Rows from block 3, named by matrix and row number. Rows with one number belong to one channel. Each number is 500 + 25 x the weight over the matrix's rms, rounded and kept within 0 to 999. All counts start at 0. Numbers have three digits each.
# convs0: first 3x3 conv (model.mid.1.convs.0.weight, 128x128x3x3), inputs 99-109, a 3x3 kernel for each
# convs1: second 3x3 conv (model.mid.1.convs.1.weight, 128x128x3x3, transposed), outputs 99-109, a 3x3 kernel for each
convs0.41:518472486445473497521540540559469519530498524505517544488474541508534514505510441501515513510508449487547503445486513481523514482506557480489511482519508461498482509503499500492497522511491463520499447455530466463516492496519470506459476533472487457454500538482453467517490468474512506494482520532
convs0.42:498469483494529476462488485455505511489540507533504447560470469512543535480526545472510536523455466473512500501461493506473469494517505498528513516492489574491496492544499516519532559529524522487525508511526479511531505472477487496461476510506512465527459555499519485517487506494492494524512468465
convs0.43:518474503513506513489507506461478524516532518503526483525457520515470491537536465516508522512541534500544526483503482515440476502511483521525472506547524479500488529524507475537476526549501482511471499511531496506496477513503503484458508497499501474480513495469519491517495499475507478488533527509
convs0.44:547498516507472498508480481466471498486532491465512505463483495475473491528501457495503515499502500440505522497480481479513485511524491465473477508539494507495512501512507527520471515522488529512478552528476497489476490506503515479503500507487487442511503457490503440469521455507502464518538502482
convs0.45:518505490535480494449482531477510469497533492479478525471495500486469494512501448472520526467508520503497491497510489515505472491481517516490496469485491456515528475547468564452498462460539451470499494461465526523472497464544523471556452485515517518534441507541527473512463514501479484498484531533
convs0.46:505513528508500513488494509457503540533501510551534460487492484470505526497504496500511500484483486526494508517433522463479504465476488512462478496517502532481536481513479460482507495467476467497509509505524500492504504524474500501481516514468540486498481453479546517546489508492498529538518526520
convs0.47:500515508510488445505510498445510490503507511479518462538447450501519490482537504509512491509496523507473493516489496503524505509525502494481502508511495519507448532489503444451504472513471502519519455539454527521518526526549520491480523483515533481453483472498490523465528474515485510517526486489
convs0.48:508542475485507491472494474501490481475508489499487499469522528511531494450463496469469545476485504516512465471476518500460491497481503484462480493522527541538502475501470526526521526490506478480515493509477489522495487508517501446523501519476485454487504504485487511454523546479497484512527542533
convs0.49:497515504513461540496475498464523478521491522472461519491498468546488547511445527500491464473527494472473491515492540500526517497466501483480474502484490498473493481477499458478510468494465507490507513535477450515513517518532452477546532526496523501535516472480513499525521479533483509547459509508
convs0.50:486448555490533470541474498503532463478482489514475518507494491557489497524545500497490522540481544506549535549510527477473503519505500508480475529484480504504478468520480533493494475521491538499492527484492491520497467499533493509465462512502472534497517509503469493493503539466504500482521509523
convs0.51:521519465467548447494483520484541450485509492517465503534524569517505506512499470530462490471518479488541463510463557496497475496511522528515483494485496450502503521478484522467457534508517529476522439509533512471517489522531506554493488510508484514527540521464494490476522526464500481484483512537
convs0.52:506462528495483519473473522515533494432539481522549460511476484541470493502468486466486501490494471552484504481494456530487509521503468464472467501468533500461495519524462532526551504536508503515467455440469513464540494501546526528502489480490511496491486541502510525490506497522503497478509511505
convs0.53:456513492481510489525467463529512483523522536486501471521487465514500497544507545506495524519508509479521501491494477496492456481471525470468568466522531464497513538483546506522502479495491544456514473492499483474505497501502521463506491489512503573492519485480495490513499500488501499529487488541
convs0.54:460516509492483518517518501455535498544528502524470553511544481449489503472467483505497491514516485482485516481522476520484536500490490488573452494475509491510521470476508490485493522490507485451522473510477526507464466549484549481483487490531517537494479487491486476524497499505504458496512514500
convs0.55:504490533487456472477530439492497494504435528514540482552498480527451508453495479513491522476483515524557456527472496452521525492476508497427520471520542476484500526515529471521508466544501520563485501482511493458550511493485516499508555548502523495477484473505525572494499476554476511514486492502
convs0.56:557504486483465510485507437485492532502506490498483469464551480503501521456501491522485527508490470465439500512546496538472500492490494501466523502505496513530487484487520523511517522535518508514490471467503530529527506472456501524500506487517517542509545520459541498487510435504478511466508506496
convs0.57:493550464496519530458466487474516496487526465475467509462487516533519474438490513482487519500495474484485497497555472512483512486480528513483494480531468475513513540459498514511438513480539522548499541476525520498534514498484540515523499477473494514510499492552483495473463465522480513554523485544
convs0.58:519533491520465544515519472509568501481528477509536500488522533539473523529463465519480484547473478467455461469494486492484488493481475507514466501459491512506479517505465496446524526520470483522521556526507506508510531519522502507566512456478547466446503501461471514498519495524499499443497498510
convs0.59:538538460547493470470474510483473508470549481514511566487510426504482472474552528494519482470483504531505448543514487515501512475501484514538457516524500503509501496527479506487507535527521471478526525494491499481495521518524507492494494540456446514544509496517543491507525465536481512489481527536
convs0.60:485497464531511507485512493506480513495517536481507505461466492498493514469517475500488489483531517518494511489527448466533511533492483492486512496525479530478534495517472515481517525490513475453503536456482522495474490472485509545508551456502508543504520490456516470537520535464515483460505508504
convs0.61:491537480543534504491475531522492460546486518523490478500479473511544496478459511455476451508517490509521527514553533514489514483522481550447520480499504495522533512481463488516527490512512474500521513512452517520482530548479502508511528521495509505501508458496545482503487510509521458515515465493
convs0.62:521496483484473515529519514482506499512478465502528486520488558533481500536462523483522511528530452487476490464457452524454468520488543476498493514545473503535491518439483480493487511486486498517541532464476483522497520491521463540492492537470568511513467501459525522509483473519531526499465481505
convs0.63:440481512535476477481502480465528498497548535482562470473518497501468501491534497513507508479516520526545517486512479506538482457517465486506488517524478495506503513493505510544498496493519508458472525494479474496517522487534483471489482523499459470474521503484469474481485481516548481445492476491
convs0.64:499525508496440536543496484492513506490450533499495481516510513490485508521482526472503513562475497516460512539455523514485490507490499514487504533503474507527500536493528514553474506535529488515502507481486545469469447497523485495492495532510471512443485520439516492473470536466476509500480515476
convs0.65:539499515569516463520487519502528520489506552525519523530484459513507480548500483506469460470500483550550484499517472516477474419504492515495510496518524466555491469481495515497505503483504508525502493520486505498497518461497501492501527517523465519507494488445485499493460517457442476497503457499
convs0.66:506507531505515521505465473432490461495522521531535524512498524514460467479565510506467551499522501484482470500451532562507558476508512467490487510534472541527500491480505502458510490536486476494463497469536504470473467500516523487507515528511477477493467436478506501473474495490512516535454491507
convs0.67:489502450491484503502521541512522523514462521490479473522497511477459483508552513436481547514504497488454474532501508454488519494523492515505470509493481494463501509509497521497442500464486500496478484511468483504497516475485466500538449494475492500485493470458468513525493517509509475525501540488
convs0.68:517476504511500507485532498503483543471458523464493493441509508484499518523516424530516533529478499475518477473542503486464470538456462498503528488492487454507518477479519520508516512475501570465460466464490510431473500502523570534536528495551481577499498510507492516474504528443522534467528490474
convs0.69:486456488504461525472491477517484481474534491482545549476515487505542495501485496492531469430507526465477505491528518474517479474501519534510481458551508482517502458529488539487494501516507514480505498545497483470492496482503492531502487494445505536529503527490471499500512530563484548499493474503
convs0.70:502475488512478521454506504462526529467512482483445501517523502525477468471492504490552546467503490499515525439483467529490510544512491529493484457490533536522486499532485483497507542464523527496481503498560469496512491524570474515511486470509513505504478480544491491468490477469490509485479507533
convs0.71:529507512508502480491511498505496492467541478526516514474536520474510447490558473501470486488456537519479480486473483502463500492509484438508500471496530517512485498482489478534513479511508522557507488501572484530493538493489479531526526459482488463506489440544508469480503483463535467472507540474
convs0.72:538482520515468535459530489492513483520515480488510465520521504499468424476505514518535472493509530486512487514492504485530519465517515493528492497529516489475498491443510501473487508478458517500514547481513494484483510495521490521478525526488473508533555491505497481485506512520520506532514482556
convs1.41:521506530490477504483507498495490521501487504532497496494516526519490546474494520522504471513484533511531472490480492505509528501557533499501520474499504486520486484466505493495508535455496468507501464521524513511495498500506500536465497502516514491490472502490501510556530460526484500519494486511
convs1.42:504533480516480495486534499503512463542504466451527538512538503491514521523534511472549547520496482537484491492507501497496510464490516525531496516505484450537502519492509484485462520544523498509474472484508509457514531472481535500483468496522506519464518498527479465534463525433505493512527492495
convs1.43:494497484544470504491492515502480433497502496476491514510520503520489502529460498493508504500453530512479488504463494472519540533443505433535511454522493489479470492486499453491485522518516546495552442446514524481508507511522496499485506534475500468492505534463518482484530508520497486464510488472
convs1.44:465481516515509549509569457530512455531526483560489523527490493515530503455513506522492509548469466535476494483495509508491519510529507480514551519500549511453506495470525481458540501487496523511524507483485535534479473503479484503530474458498516498516524504511497500481503516472537531507497488519
convs1.45:462440537443469510509525511436452508522503499498533513501526495482493473561516523505455467504491578490521511500476492466455504497529472424468493482469492459499467512500512528486472484533494502521509483531501477550485486464521508496485480475519510564539510496495469536499537471506498521504494485461
convs1.46:526495490517508496494499480530550478527515478466515539435471495476503455525466510504498513482470520498508476508497510553484455521479487493504521488428556542466482542528492459547481518476512487510509498459502488506495534479514497520510506539472493467484497453533520509488456528516498473479516505539
convs1.47:508508554463481491510513470490463506505459473522545499518502480537509532528520498470518490525515487510481522494486467514499447492478485476506482507466492490512491508511458517495498478510443558506535475486526508550530473498497469479512486533540505446451487514508514426485487488512519494545465508486
convs1.48:516523493472540483484488452506511482506478564593496510513494488488525533495469456462534497544509517481479468509490501541523491509492477480513496534459510473546450496499494480462502492560503506455469494467453507519493456502487450491498513520499513473524516569511539505470510497502487462517531498474
convs1.49:523497494498486512484499523545548525504544473511482485491446533465481512500514497490457489489534487459477466482502524487546502446488504494516483494467507528513531538454413498492485510525505496452482500464484505460429448522482510499506530515474514534528464540506510514501463494466469498492493554480
convs1.50:504467531479520491521497547496476482479499497501481521490505514529505476515490491451474478490483530532500556511456509507489537518519529509498544487464478496525495542474477548491487502481495454517514520556500548473517519541534508498538486497507516517536547521433477429513519450520441522549502474449
convs1.51:517501475442454538507439519514504491502495521502493508491542489492436492491470514494495543472510494537508502466487487512530547482470491460525482491437505511459501467490547519537532521546526498484519502485516500523518441525551488523500490553522504519459519493490516488491476516494510493489501497501
convs1.52:433486552482510463508485485483500557498529523547457533508488518474523476526514517528514598473451460513476511500488503544530477510491489526509454481496506500493508520536501532499502529471520519491492469484500460462469491554467491489464512492481541507535549499536525472514507479529502524526478504503
convs1.53:494495493454480533514430539456544466512557460497542524506498478533494501500497483495487489487494510525485485550445485531502553531512488522475522500495508548505444494491471506504496501549533534497481438489528533505512512471524514500475487495494491457504513510497485501536550520509493543509478534492
convs1.54:479530479478532502468527493513508527498512532486467445497492469527549478506526501480503518473484514555470452537515491500514517520532531487502544486545504488452510517497563480495494480471523466524495465473473508493462482512514513567475494504525481493551522484448475498497520523482521484486472516520
convs1.55:487530512510537538497480488533448507528445523492480534508459521526481496493509516499503450493491507519501491475507501556536502476489499486518514512489514493516490500473493499506492453469503468514524485511490530487487485547493487505488483497502536505493502500468506524465467495509521498490492479515
convs1.56:512536511489482501505522515498424493550543489497507501527522527516495505511504528488471504516477491504492443550533488531547471454516475538530487555515497542500518467521485496476479487469482457507490484524536469529441493469512516496462510504536517519491535452482510538525523505506520517515543499499
convs1.57:527480497492470498486524531487469508461509451490484441550480487507553510483507508482532510498503447485485532494440507478498471482546525544555495528504501495482509469519493497498491470552485504478447473475498474465499477504576516556578535499496448544515515530451500515465517508536493515476495514497
convs1.58:470503503526513497500475506549522472504504490489486498500493503461523500508502491504488489495471537506452473513482515502514495467506475519536457497497505487492487498465533539493502541446529503521507544470503525507473540486456490499484541509463531468483476511516510474489507550548508520509491540475
convs1.59:499524523481533513469475513559532464476559522489502485539504492477501507518471479523489500525520493467524509499504549475513502467506513515474475458527495451462510522508504537490498517476495482485496461501480486484515485532494492534477461502507538511472496541460464474508495501499536489528488508499
convs1.60:479470518478472472520468520494524509484492537502510531471530492531506482504507486518530489506475486483538539487464485510503482518505495470487483504484537475487504491502511508510524470477506481495481511533504454480498430468491513490498472518551530464500485524496485498458445490519485536479511454462
convs1.61:513474517527507512518506502501460536474509495479471485498553501460480518522485506492482520506488483519477498529476484497546443471480467490503509501476520480517502515495541508538513519501461535516529494495471432510515490527490528478486492506547510510543503519447494487519559478479517457491491520496
convs1.62:491510434511483473530540491469480519583491475486472534504528465455484506530507437477482465482505524502493549495490513543471512472495519462538470515472489484483523506484531462514473524497495543514494485515542533477467519525464483465519501509500497518526492501479502491486508483456474516505536469493
convs1.63:485550517492514523472493464492503505496527491502499516497504519485497500524512455486474494493472450473493489501498505477479502469531496499540511483536506516581480486528514503502502483475515510532451536528523518479505493472468496533465496537477478507495483493482502474493488471488491511499497466452
convs1.64:539480503521517486477537529471461464498505536485519564518487488510455487517492496492549547464519475558531541489498480502507518479537497484497485479447497542491504497486545512521469453483498524476470495505491500537494519511490476506538500481489508526517505498499520529501458549478504495504509497482
convs1.65:473498519474498460472521521530534492527482536501479503510497460513477519478515460468476478490511481502492471473497458451527537504439505517491548477456455497558510526511477490493518516499482502521431480494484496499477480519519485525528508540496505452500509536459511487493491502505504471523472519493
convs1.66:497521508484529492478526495479505518530503534509509514449517474504500482479501537505490537470514536514488532488508452506570495502494518487458462503519489475502463515488517472536496493502538504482518514461526505492482519523503510494477545528504483514496487475463470502493534472506523496454509506514
convs1.67:459523551494562485507525489506465505521487478472486463503454498503474518435496477533518512494544465508520498500491504544509491485483514547510486520480469500505515515513515502472529471552515521498465485542542530497482529542494485490521482502502495535492483517479487436503496482498466448518482522500
convs1.68:466483527541498472494508522495488478464534467432521473469493481456549527472554517502471555480521452496485514500535468521519475505515571532504491511532545534505500529465504521505478495475471492492457546490523452475530463552536486498470526507472498509515517501452486498516540515500532474515531529518
convs1.69:525534488562495486510459508486468522436493549495494482568501511519500520481466506496518504528518508521465440543509487491490508467524504447510512463476488515532537500478537543482535510512526490531490526518493512506492489495546499487491519524548494497486504523500509517494517508506490484453487522497
convs1.70:517458509473454470467512474489472519509504485520488459528505510454503510505437481491498466491492477499484518462469485451515519533522534503477522530493492504522488484505515499487492503494483491481460488522470447481513494481517516473504504516522560489513501468479497487508509523506499540453506504517
convs1.71:524503505507528482474508505495520466487536501517489504466502472511523525521503499469497513500500515489552525513539520525524513467497495519520493509498512528496473475497484483491496473522503502512497526443458462470514547453491507461509484448453494488521466499506526503459492494463525496551548513516
convs1.72:546493478519499474468561525510517473495483532493504528480518516525497513517499472523519452499483486494533485490500519548520492506493461537508498484524496544518531493522508525493538508529554509518542495507483525527489509536431522488523506505482546505507550442485486497528483517484490537459477516500