config = dict(
    arch='unet',
    model='image super-resolution model',
    dataset='regions of photos with short descriptions (Visual Genome)',
    train_examples=101725,
    image_size=32,
    crop_scale_min=1,
    horizontal_flip=True,
    translate=0.12,
    rotation_deg=10,
    task='super_resolution',
    loss='l1',
    scale=2,
    norm='groupnorm',
    activation='leaky_relu',
    weight_standardization=False,
    widths=[64, 64, 128],
    blocks_per_level=1,
    block='basic',
    attention=False,
    upsampling='pixel_shuffle',
    init='kaiming_normal',
    residual_init='none',
    optimizer='adamw',
    lr=0.0021,
    beta1=0.9,
    beta2=0.999,
    eps=1e-06,
    grad_clip=0.5,
    gradient_noise=0.3,
    ema_decay=0.999,
    steps=40000,
    batch_size=64,
    epochs=25.2,
    lr_schedule='cosine',
    final_lr_fraction=0.1,
    warmup_steps=2000,
    weight_decay=0.02,
)
Rows from block 3, named by matrix and row number. Rows with one number belong to one channel. Each number is 200 + 30 x the weight over its row's rms, rounded and kept within 0 to 999. All counts start at 0. After the name is the row's rms in percent of the matrix's.
# convs0: first 3x3 conv (model.mid.1.convs.0.weight, 128x128x3x3), inputs 88-98, a 3x3 kernel for each
# convs1: second 3x3 conv (model.mid.1.convs.1.weight, 128x128x3x3, transposed), outputs 88-98, a 3x3 kernel for each
convs0.93,101,199,234,213,184,196,227,201,230,161,262,223,190,209,173,201,163,242,195,220,192,148,208,202,224,181,174,203,254,188,139,213,196,215,210,183,216,196,204,227,184,182,166,217,237,197,189,185,208,239,186,197,173,165,240,160,185,253,176,175,220,191,225,191,167,158,182,165,171,233,153,162,193,246,195,192,229,229,199,244,269,177,183,205,183,162,172,148,179,199,198,251,173,178,210,226,225,233,193,212
convs0.94,098,170,226,227,195,152,171,184,202,236,205,201,220,208,177,176,163,149,170,129,220,182,206,168,168,207,219,281,218,220,195,185,175,209,163,200,193,204,205,216,207,250,191,190,166,265,179,224,174,176,172,186,221,197,152,194,171,261,258,163,183,212,210,187,222,174,208,211,195,179,203,221,194,245,197,143,223,244,227,232,160,165,226,161,170,270,212,211,253,176,195,224,174,187,224,228,184,196,100,184
convs0.95,104,186,282,208,257,203,232,195,169,203,249,185,198,139,201,190,229,113,180,225,230,247,200,214,207,214,215,229,210,230,235,139,179,204,177,222,206,190,207,200,207,207,229,180,146,225,164,183,206,163,234,216,229,202,225,206,188,221,183,204,192,200,180,222,197,252,132,187,179,163,215,170,249,226,211,185,177,221,121,183,208,187,231,185,203,198,185,228,252,251,170,189,146,214,136,162,210,237,235,209
convs0.96,101,198,171,201,187,194,220,206,188,241,176,180,166,183,187,162,206,231,189,203,195,193,220,116,174,244,213,145,258,198,193,210,229,236,177,195,186,150,211,235,254,133,202,217,246,217,229,224,160,229,214,167,203,148,220,189,204,220,174,235,195,202,197,198,225,204,222,221,204,215,252,194,184,174,141,158,237,189,253,193,218,269,206,157,275,178,191,184,213,178,214,206,164,179,197,219,196,149,190,210
convs0.97,102,221,258,217,192,203,208,192,178,201,188,200,187,220,170,211,226,235,194,166,198,208,142,234,216,224,200,211,105,185,204,247,196,201,227,249,204,260,205,232,160,201,200,221,170,151,175,197,174,151,219,141,223,190,225,194,198,144,212,233,226,232,173,203,200,208,181,178,230,242,191,223,184,144,195,176,186,203,279,125,207,215,142,206,202,153,261,150,225,200,269,192,175,163,233,212,179,197,175,172
convs0.98,099,156,226,231,273,186,222,173,172,193,185,166,180,158,164,229,182,200,235,194,265,187,279,191,173,204,181,181,242,226,193,193,191,205,177,183,210,172,209,232,206,214,216,207,184,163,178,230,164,188,193,239,211,198,216,194,157,227,192,139,228,196,216,202,228,196,241,144,234,220,170,206,231,230,230,225,145,162,196,224,165,129,214,229,234,206,197,199,180,251,148,131,243,242,205,203,206,190,166,207
convs0.99,100,200,250,155,154,235,233,202,233,252,231,163,191,252,264,188,210,192,235,230,157,168,191,209,200,162,204,144,209,169,220,163,211,190,223,139,222,180,201,194,189,189,210,153,209,183,81,180,207,238,252,234,191,196,168,194,168,207,197,251,157,239,225,241,210,208,217,203,165,151,166,200,151,262,215,193,230,196,161,196,154,142,210,164,152,209,193,147,217,182,228,207,188,236,246,178,247,194,206,203
convs0.100,099,204,241,177,135,176,273,167,161,215,155,192,208,216,229,201,241,217,235,251,169,229,200,235,160,189,195,194,186,239,165,168,183,204,229,247,207,200,212,180,213,157,226,166,170,213,228,244,206,225,228,186,171,202,145,212,210,217,207,166,160,267,202,221,173,233,182,187,204,193,183,214,192,238,182,177,192,165,216,185,175,230,237,187,212,192,223,231,144,196,204,200,175,196,175,221,198,194,228,178
convs0.101,101,241,193,249,198,216,225,210,208,231,200,218,152,238,224,251,232,239,180,157,191,193,189,182,197,202,190,176,225,158,150,213,244,223,236,184,206,223,181,196,175,132,187,264,254,171,249,188,229,189,212,187,233,221,193,207,233,178,177,254,191,180,199,285,177,184,215,194,245,165,214,129,198,233,224,172,250,233,207,137,215,211,154,223,130,163,193,135,249,167,239,218,154,189,177,216,176,261,170,187
convs0.102,101,205,184,139,207,182,212,146,156,174,231,253,187,163,199,164,275,205,172,215,193,211,231,195,139,216,149,163,172,216,181,180,193,164,205,154,210,232,168,238,182,228,225,221,194,165,223,231,214,160,209,217,242,230,190,206,208,262,225,232,236,152,169,185,236,188,173,126,208,153,271,190,196,187,221,186,230,199,191,243,246,173,243,194,196,201,197,218,231,165,135,231,230,186,227,175,209,186,215,221
convs0.103,098,154,177,219,179,210,212,183,221,197,211,164,161,196,225,208,219,142,143,219,144,276,179,213,224,153,247,161,227,177,196,196,247,221,189,217,165,148,170,128,171,226,196,210,201,173,253,207,201,233,207,181,193,225,193,213,173,179,203,242,176,197,211,215,201,177,233,220,242,209,172,194,207,191,191,241,212,179,208,212,158,207,189,186,208,189,257,212,198,221,199,197,213,151,188,244,190,214,239,173
convs0.104,096,165,210,251,190,262,194,178,154,218,213,216,134,210,198,194,215,231,162,231,164,216,188,169,184,157,216,120,249,186,211,175,159,209,210,217,237,193,189,217,185,162,190,206,176,185,204,191,178,184,131,227,204,217,225,205,233,128,179,218,205,168,182,120,240,182,218,208,173,150,176,245,201,212,179,214,250,237,193,271,170,192,132,217,165,233,207,175,215,211,203,188,259,158,210,165,174,206,231,200
convs0.105,101,194,242,191,171,220,232,204,184,172,126,237,161,225,184,200,165,245,186,224,266,184,207,201,185,196,206,221,241,225,218,165,206,187,185,192,212,228,153,189,227,191,212,186,216,195,214,227,187,175,198,178,215,219,194,255,261,215,203,229,182,235,156,167,182,186,224,216,207,210,221,228,221,174,174,132,174,169,135,199,203,190,172,239,198,246,185,210,206,230,176,162,193,229,189,203,225,171,213,187
convs0.106,102,209,207,181,262,145,205,183,203,197,131,197,215,224,242,163,166,156,204,218,239,216,172,218,237,208,259,249,180,240,172,219,222,155,197,246,147,179,204,175,186,252,182,224,232,235,204,192,189,146,204,167,150,203,202,216,178,180,207,224,132,231,178,205,188,179,168,149,162,183,208,227,168,218,180,174,190,220,172,166,141,168,161,182,208,177,156,225,207,246,198,217,213,180,218,185,217,239,218,163
convs0.107,100,179,165,212,209,155,205,166,219,198,165,127,208,234,194,182,178,217,184,222,210,199,194,229,145,200,211,207,166,171,149,213,211,174,204,256,194,192,215,220,161,170,202,244,197,215,200,203,210,158,201,186,201,181,168,186,144,267,227,185,195,190,171,187,194,212,282,197,268,246,231,214,224,224,145,155,181,207,191,247,234,178,200,216,222,204,239,187,221,196,269,211,188,248,232,190,191,257,229,255
convs1.93,098,265,178,259,259,203,166,217,167,170,198,161,224,139,208,203,165,202,168,219,202,173,160,184,208,197,182,121,168,134,184,196,196,211,207,252,198,185,212,175,206,200,193,215,225,164,200,211,214,168,202,182,206,191,207,186,164,173,218,214,196,206,203,207,223,136,183,249,220,303,205,237,238,164,226,172,196,182,220,197,212,181,217,199,225,224,215,146,173,202,229,240,194,171,213,155,221,232,180,145
convs1.94,102,183,233,199,201,238,204,196,190,233,228,183,122,223,180,199,215,149,237,230,231,217,187,177,144,166,204,167,244,204,155,170,216,182,225,217,182,174,201,213,200,152,199,166,144,182,202,149,133,185,187,208,150,172,211,185,198,261,211,179,237,172,250,172,199,208,206,215,216,236,279,257,230,209,172,138,183,175,185,196,183,209,238,248,204,184,181,261,211,201,168,194,213,221,210,193,213,165,256,194
convs1.95,099,215,201,212,174,173,188,231,213,222,234,164,199,189,237,176,214,184,226,229,206,184,173,196,193,227,150,172,213,180,201,189,185,154,152,232,204,152,165,219,171,232,174,179,175,210,147,202,240,217,183,220,223,235,243,215,212,136,160,168,181,142,186,176,217,233,239,202,177,175,182,277,182,173,185,211,198,231,231,198,176,208,224,180,237,222,208,217,186,195,160,200,176,200,219,203,124,264,214,228
convs1.96,105,243,193,203,164,178,190,199,221,219,182,225,252,141,168,190,166,185,209,198,252,233,181,177,213,237,200,216,211,157,211,225,186,210,217,178,199,197,209,192,230,191,188,190,230,195,204,191,156,164,233,152,204,178,181,206,213,168,199,194,188,195,224,179,175,156,170,178,167,190,194,184,202,217,190,166,151,188,199,222,177,246,191,216,201,197,236,187,185,204,197,161,145,197,240,177,196,213,164,195
convs1.97,102,185,214,224,219,187,177,185,204,189,197,250,196,221,235,204,208,198,202,188,208,140,186,199,244,142,171,147,242,237,198,231,192,181,245,199,182,216,193,212,173,249,177,168,224,219,205,211,236,115,224,186,169,194,196,201,180,228,209,227,177,192,230,253,158,211,235,204,199,179,155,195,197,196,182,184,169,242,178,142,258,242,242,226,194,260,174,195,180,138,204,193,210,225,239,207,217,270,196,223
convs1.98,104,253,150,161,214,201,221,152,165,173,243,182,230,216,188,191,156,186,203,198,168,174,203,245,209,246,142,136,196,181,175,225,230,229,248,210,207,178,158,266,181,225,193,157,210,215,236,221,257,245,159,184,196,236,195,183,190,254,212,238,260,195,173,215,210,230,123,221,244,200,229,241,170,217,181,164,234,186,213,197,183,171,168,215,190,220,226,200,168,207,211,210,180,179,190,218,196,215,234,223
convs1.99,096,224,239,232,190,225,261,218,163,199,221,177,197,184,179,164,261,163,164,190,249,224,214,222,184,231,179,182,176,178,206,202,203,222,213,151,184,217,246,180,209,158,234,190,165,200,178,231,256,194,180,222,207,207,184,147,181,206,240,210,206,240,216,194,201,224,232,180,151,201,178,181,191,191,268,194,211,184,248,202,224,190,202,235,144,181,230,196,222,201,198,217,198,226,186,220,230,231,237,164
convs1.100,100,182,175,202,229,210,218,218,258,214,236,196,185,187,179,171,218,198,154,157,150,184,154,227,203,180,179,189,204,184,163,141,211,161,223,199,239,198,190,190,256,184,217,162,180,220,235,221,181,183,173,171,226,185,187,179,203,197,182,219,204,186,232,175,157,229,191,213,192,214,170,194,229,193,212,244,222,241,221,202,175,189,211,215,156,238,240,242,187,163,224,222,263,172,273,217,191,227,198,170
convs1.101,101,190,183,175,194,177,244,183,205,164,176,186,199,189,246,132,177,214,165,193,204,187,225,177,166,217,249,226,226,212,237,183,183,169,185,206,233,239,188,220,240,122,206,179,170,224,185,186,208,225,227,203,248,180,246,212,212,212,221,204,160,256,167,208,187,262,158,183,170,150,218,188,148,212,277,208,216,222,199,223,204,185,208,188,246,182,160,211,191,158,213,208,209,249,189,215,232,225,224,247
convs1.102,099,260,186,138,170,220,186,145,167,243,148,203,214,172,209,226,191,213,228,228,133,193,207,125,251,159,198,186,215,226,191,165,163,266,148,139,176,203,204,171,171,194,202,142,196,183,232,135,285,169,223,232,186,227,229,231,185,250,176,186,185,217,195,185,213,202,175,194,185,149,225,246,211,187,149,202,132,262,183,178,233,211,166,141,192,224,159,167,192,183,182,257,186,201,213,206,226,216,224,199
convs1.103,102,201,198,175,153,169,242,145,207,149,205,165,222,232,209,175,211,221,173,192,211,196,184,235,191,231,166,203,218,201,208,195,213,172,209,221,172,199,153,127,223,227,223,191,196,165,244,191,215,220,181,193,143,234,216,224,227,198,171,179,203,144,208,182,187,171,217,252,264,199,218,187,228,184,181,147,168,204,157,192,136,159,193,214,232,164,193,188,191,164,215,179,194,262,240,180,229,193,215,202
convs1.104,093,190,210,261,272,220,264,198,169,210,150,210,223,214,188,193,233,181,157,191,242,199,170,163,255,198,244,218,200,207,216,171,183,242,223,155,177,221,224,192,171,168,159,159,229,219,225,233,150,167,189,177,180,238,228,227,237,223,213,248,150,208,277,212,210,200,210,168,170,186,196,184,203,214,222,196,182,241,183,149,229,217,207,212,209,144,185,187,162,210,216,185,212,164,168,201,225,167,173,216
convs1.105,098,195,143,141,221,191,176,223,190,188,203,206,249,159,227,253,206,200,224,178,149,220,134,151,220,159,172,244,252,213,192,219,154,185,199,232,174,167,153,187,194,205,216,178,191,169,170,211,230,133,223,209,213,216,176,172,150,207,197,176,175,195,163,195,173,196,280,169,133,238,244,158,225,229,140,235,203,197,235,148,165,206,173,219,265,181,166,200,263,167,176,255,194,207,195,203,210,202,184,247
convs1.106,102,242,211,212,174,174,242,197,190,225,260,176,248,197,190,194,165,192,165,247,195,209,220,196,242,171,200,184,206,186,183,227,195,248,243,167,241,205,211,157,191,231,192,161,239,218,167,208,202,162,184,208,198,212,224,247,206,203,254,208,204,155,175,222,264,171,178,223,215,167,170,184,208,187,190,231,172,234,184,224,222,162,172,152,132,190,159,210,180,185,222,118,172,247,199,189,220,228,208,151
convs1.107,097,174,230,233,220,206,222,167,165,185,210,204,219,163,176,190,265,261,185,233,155,202,214,218,258,171,182,205,201,153,151,176,213,285,213,148,200,229,219,218,201,191,159,293,164,169,186,225,221,166,213,211,193,184,204,251,235,164,196,240,151,155,136,240,193,237,188,181,173,184,180,222,262,176,202,174,222,187,228,234,208,135,224,212,205,135,213,181,167,181,174,210,144,163,213,263,214,209,230,130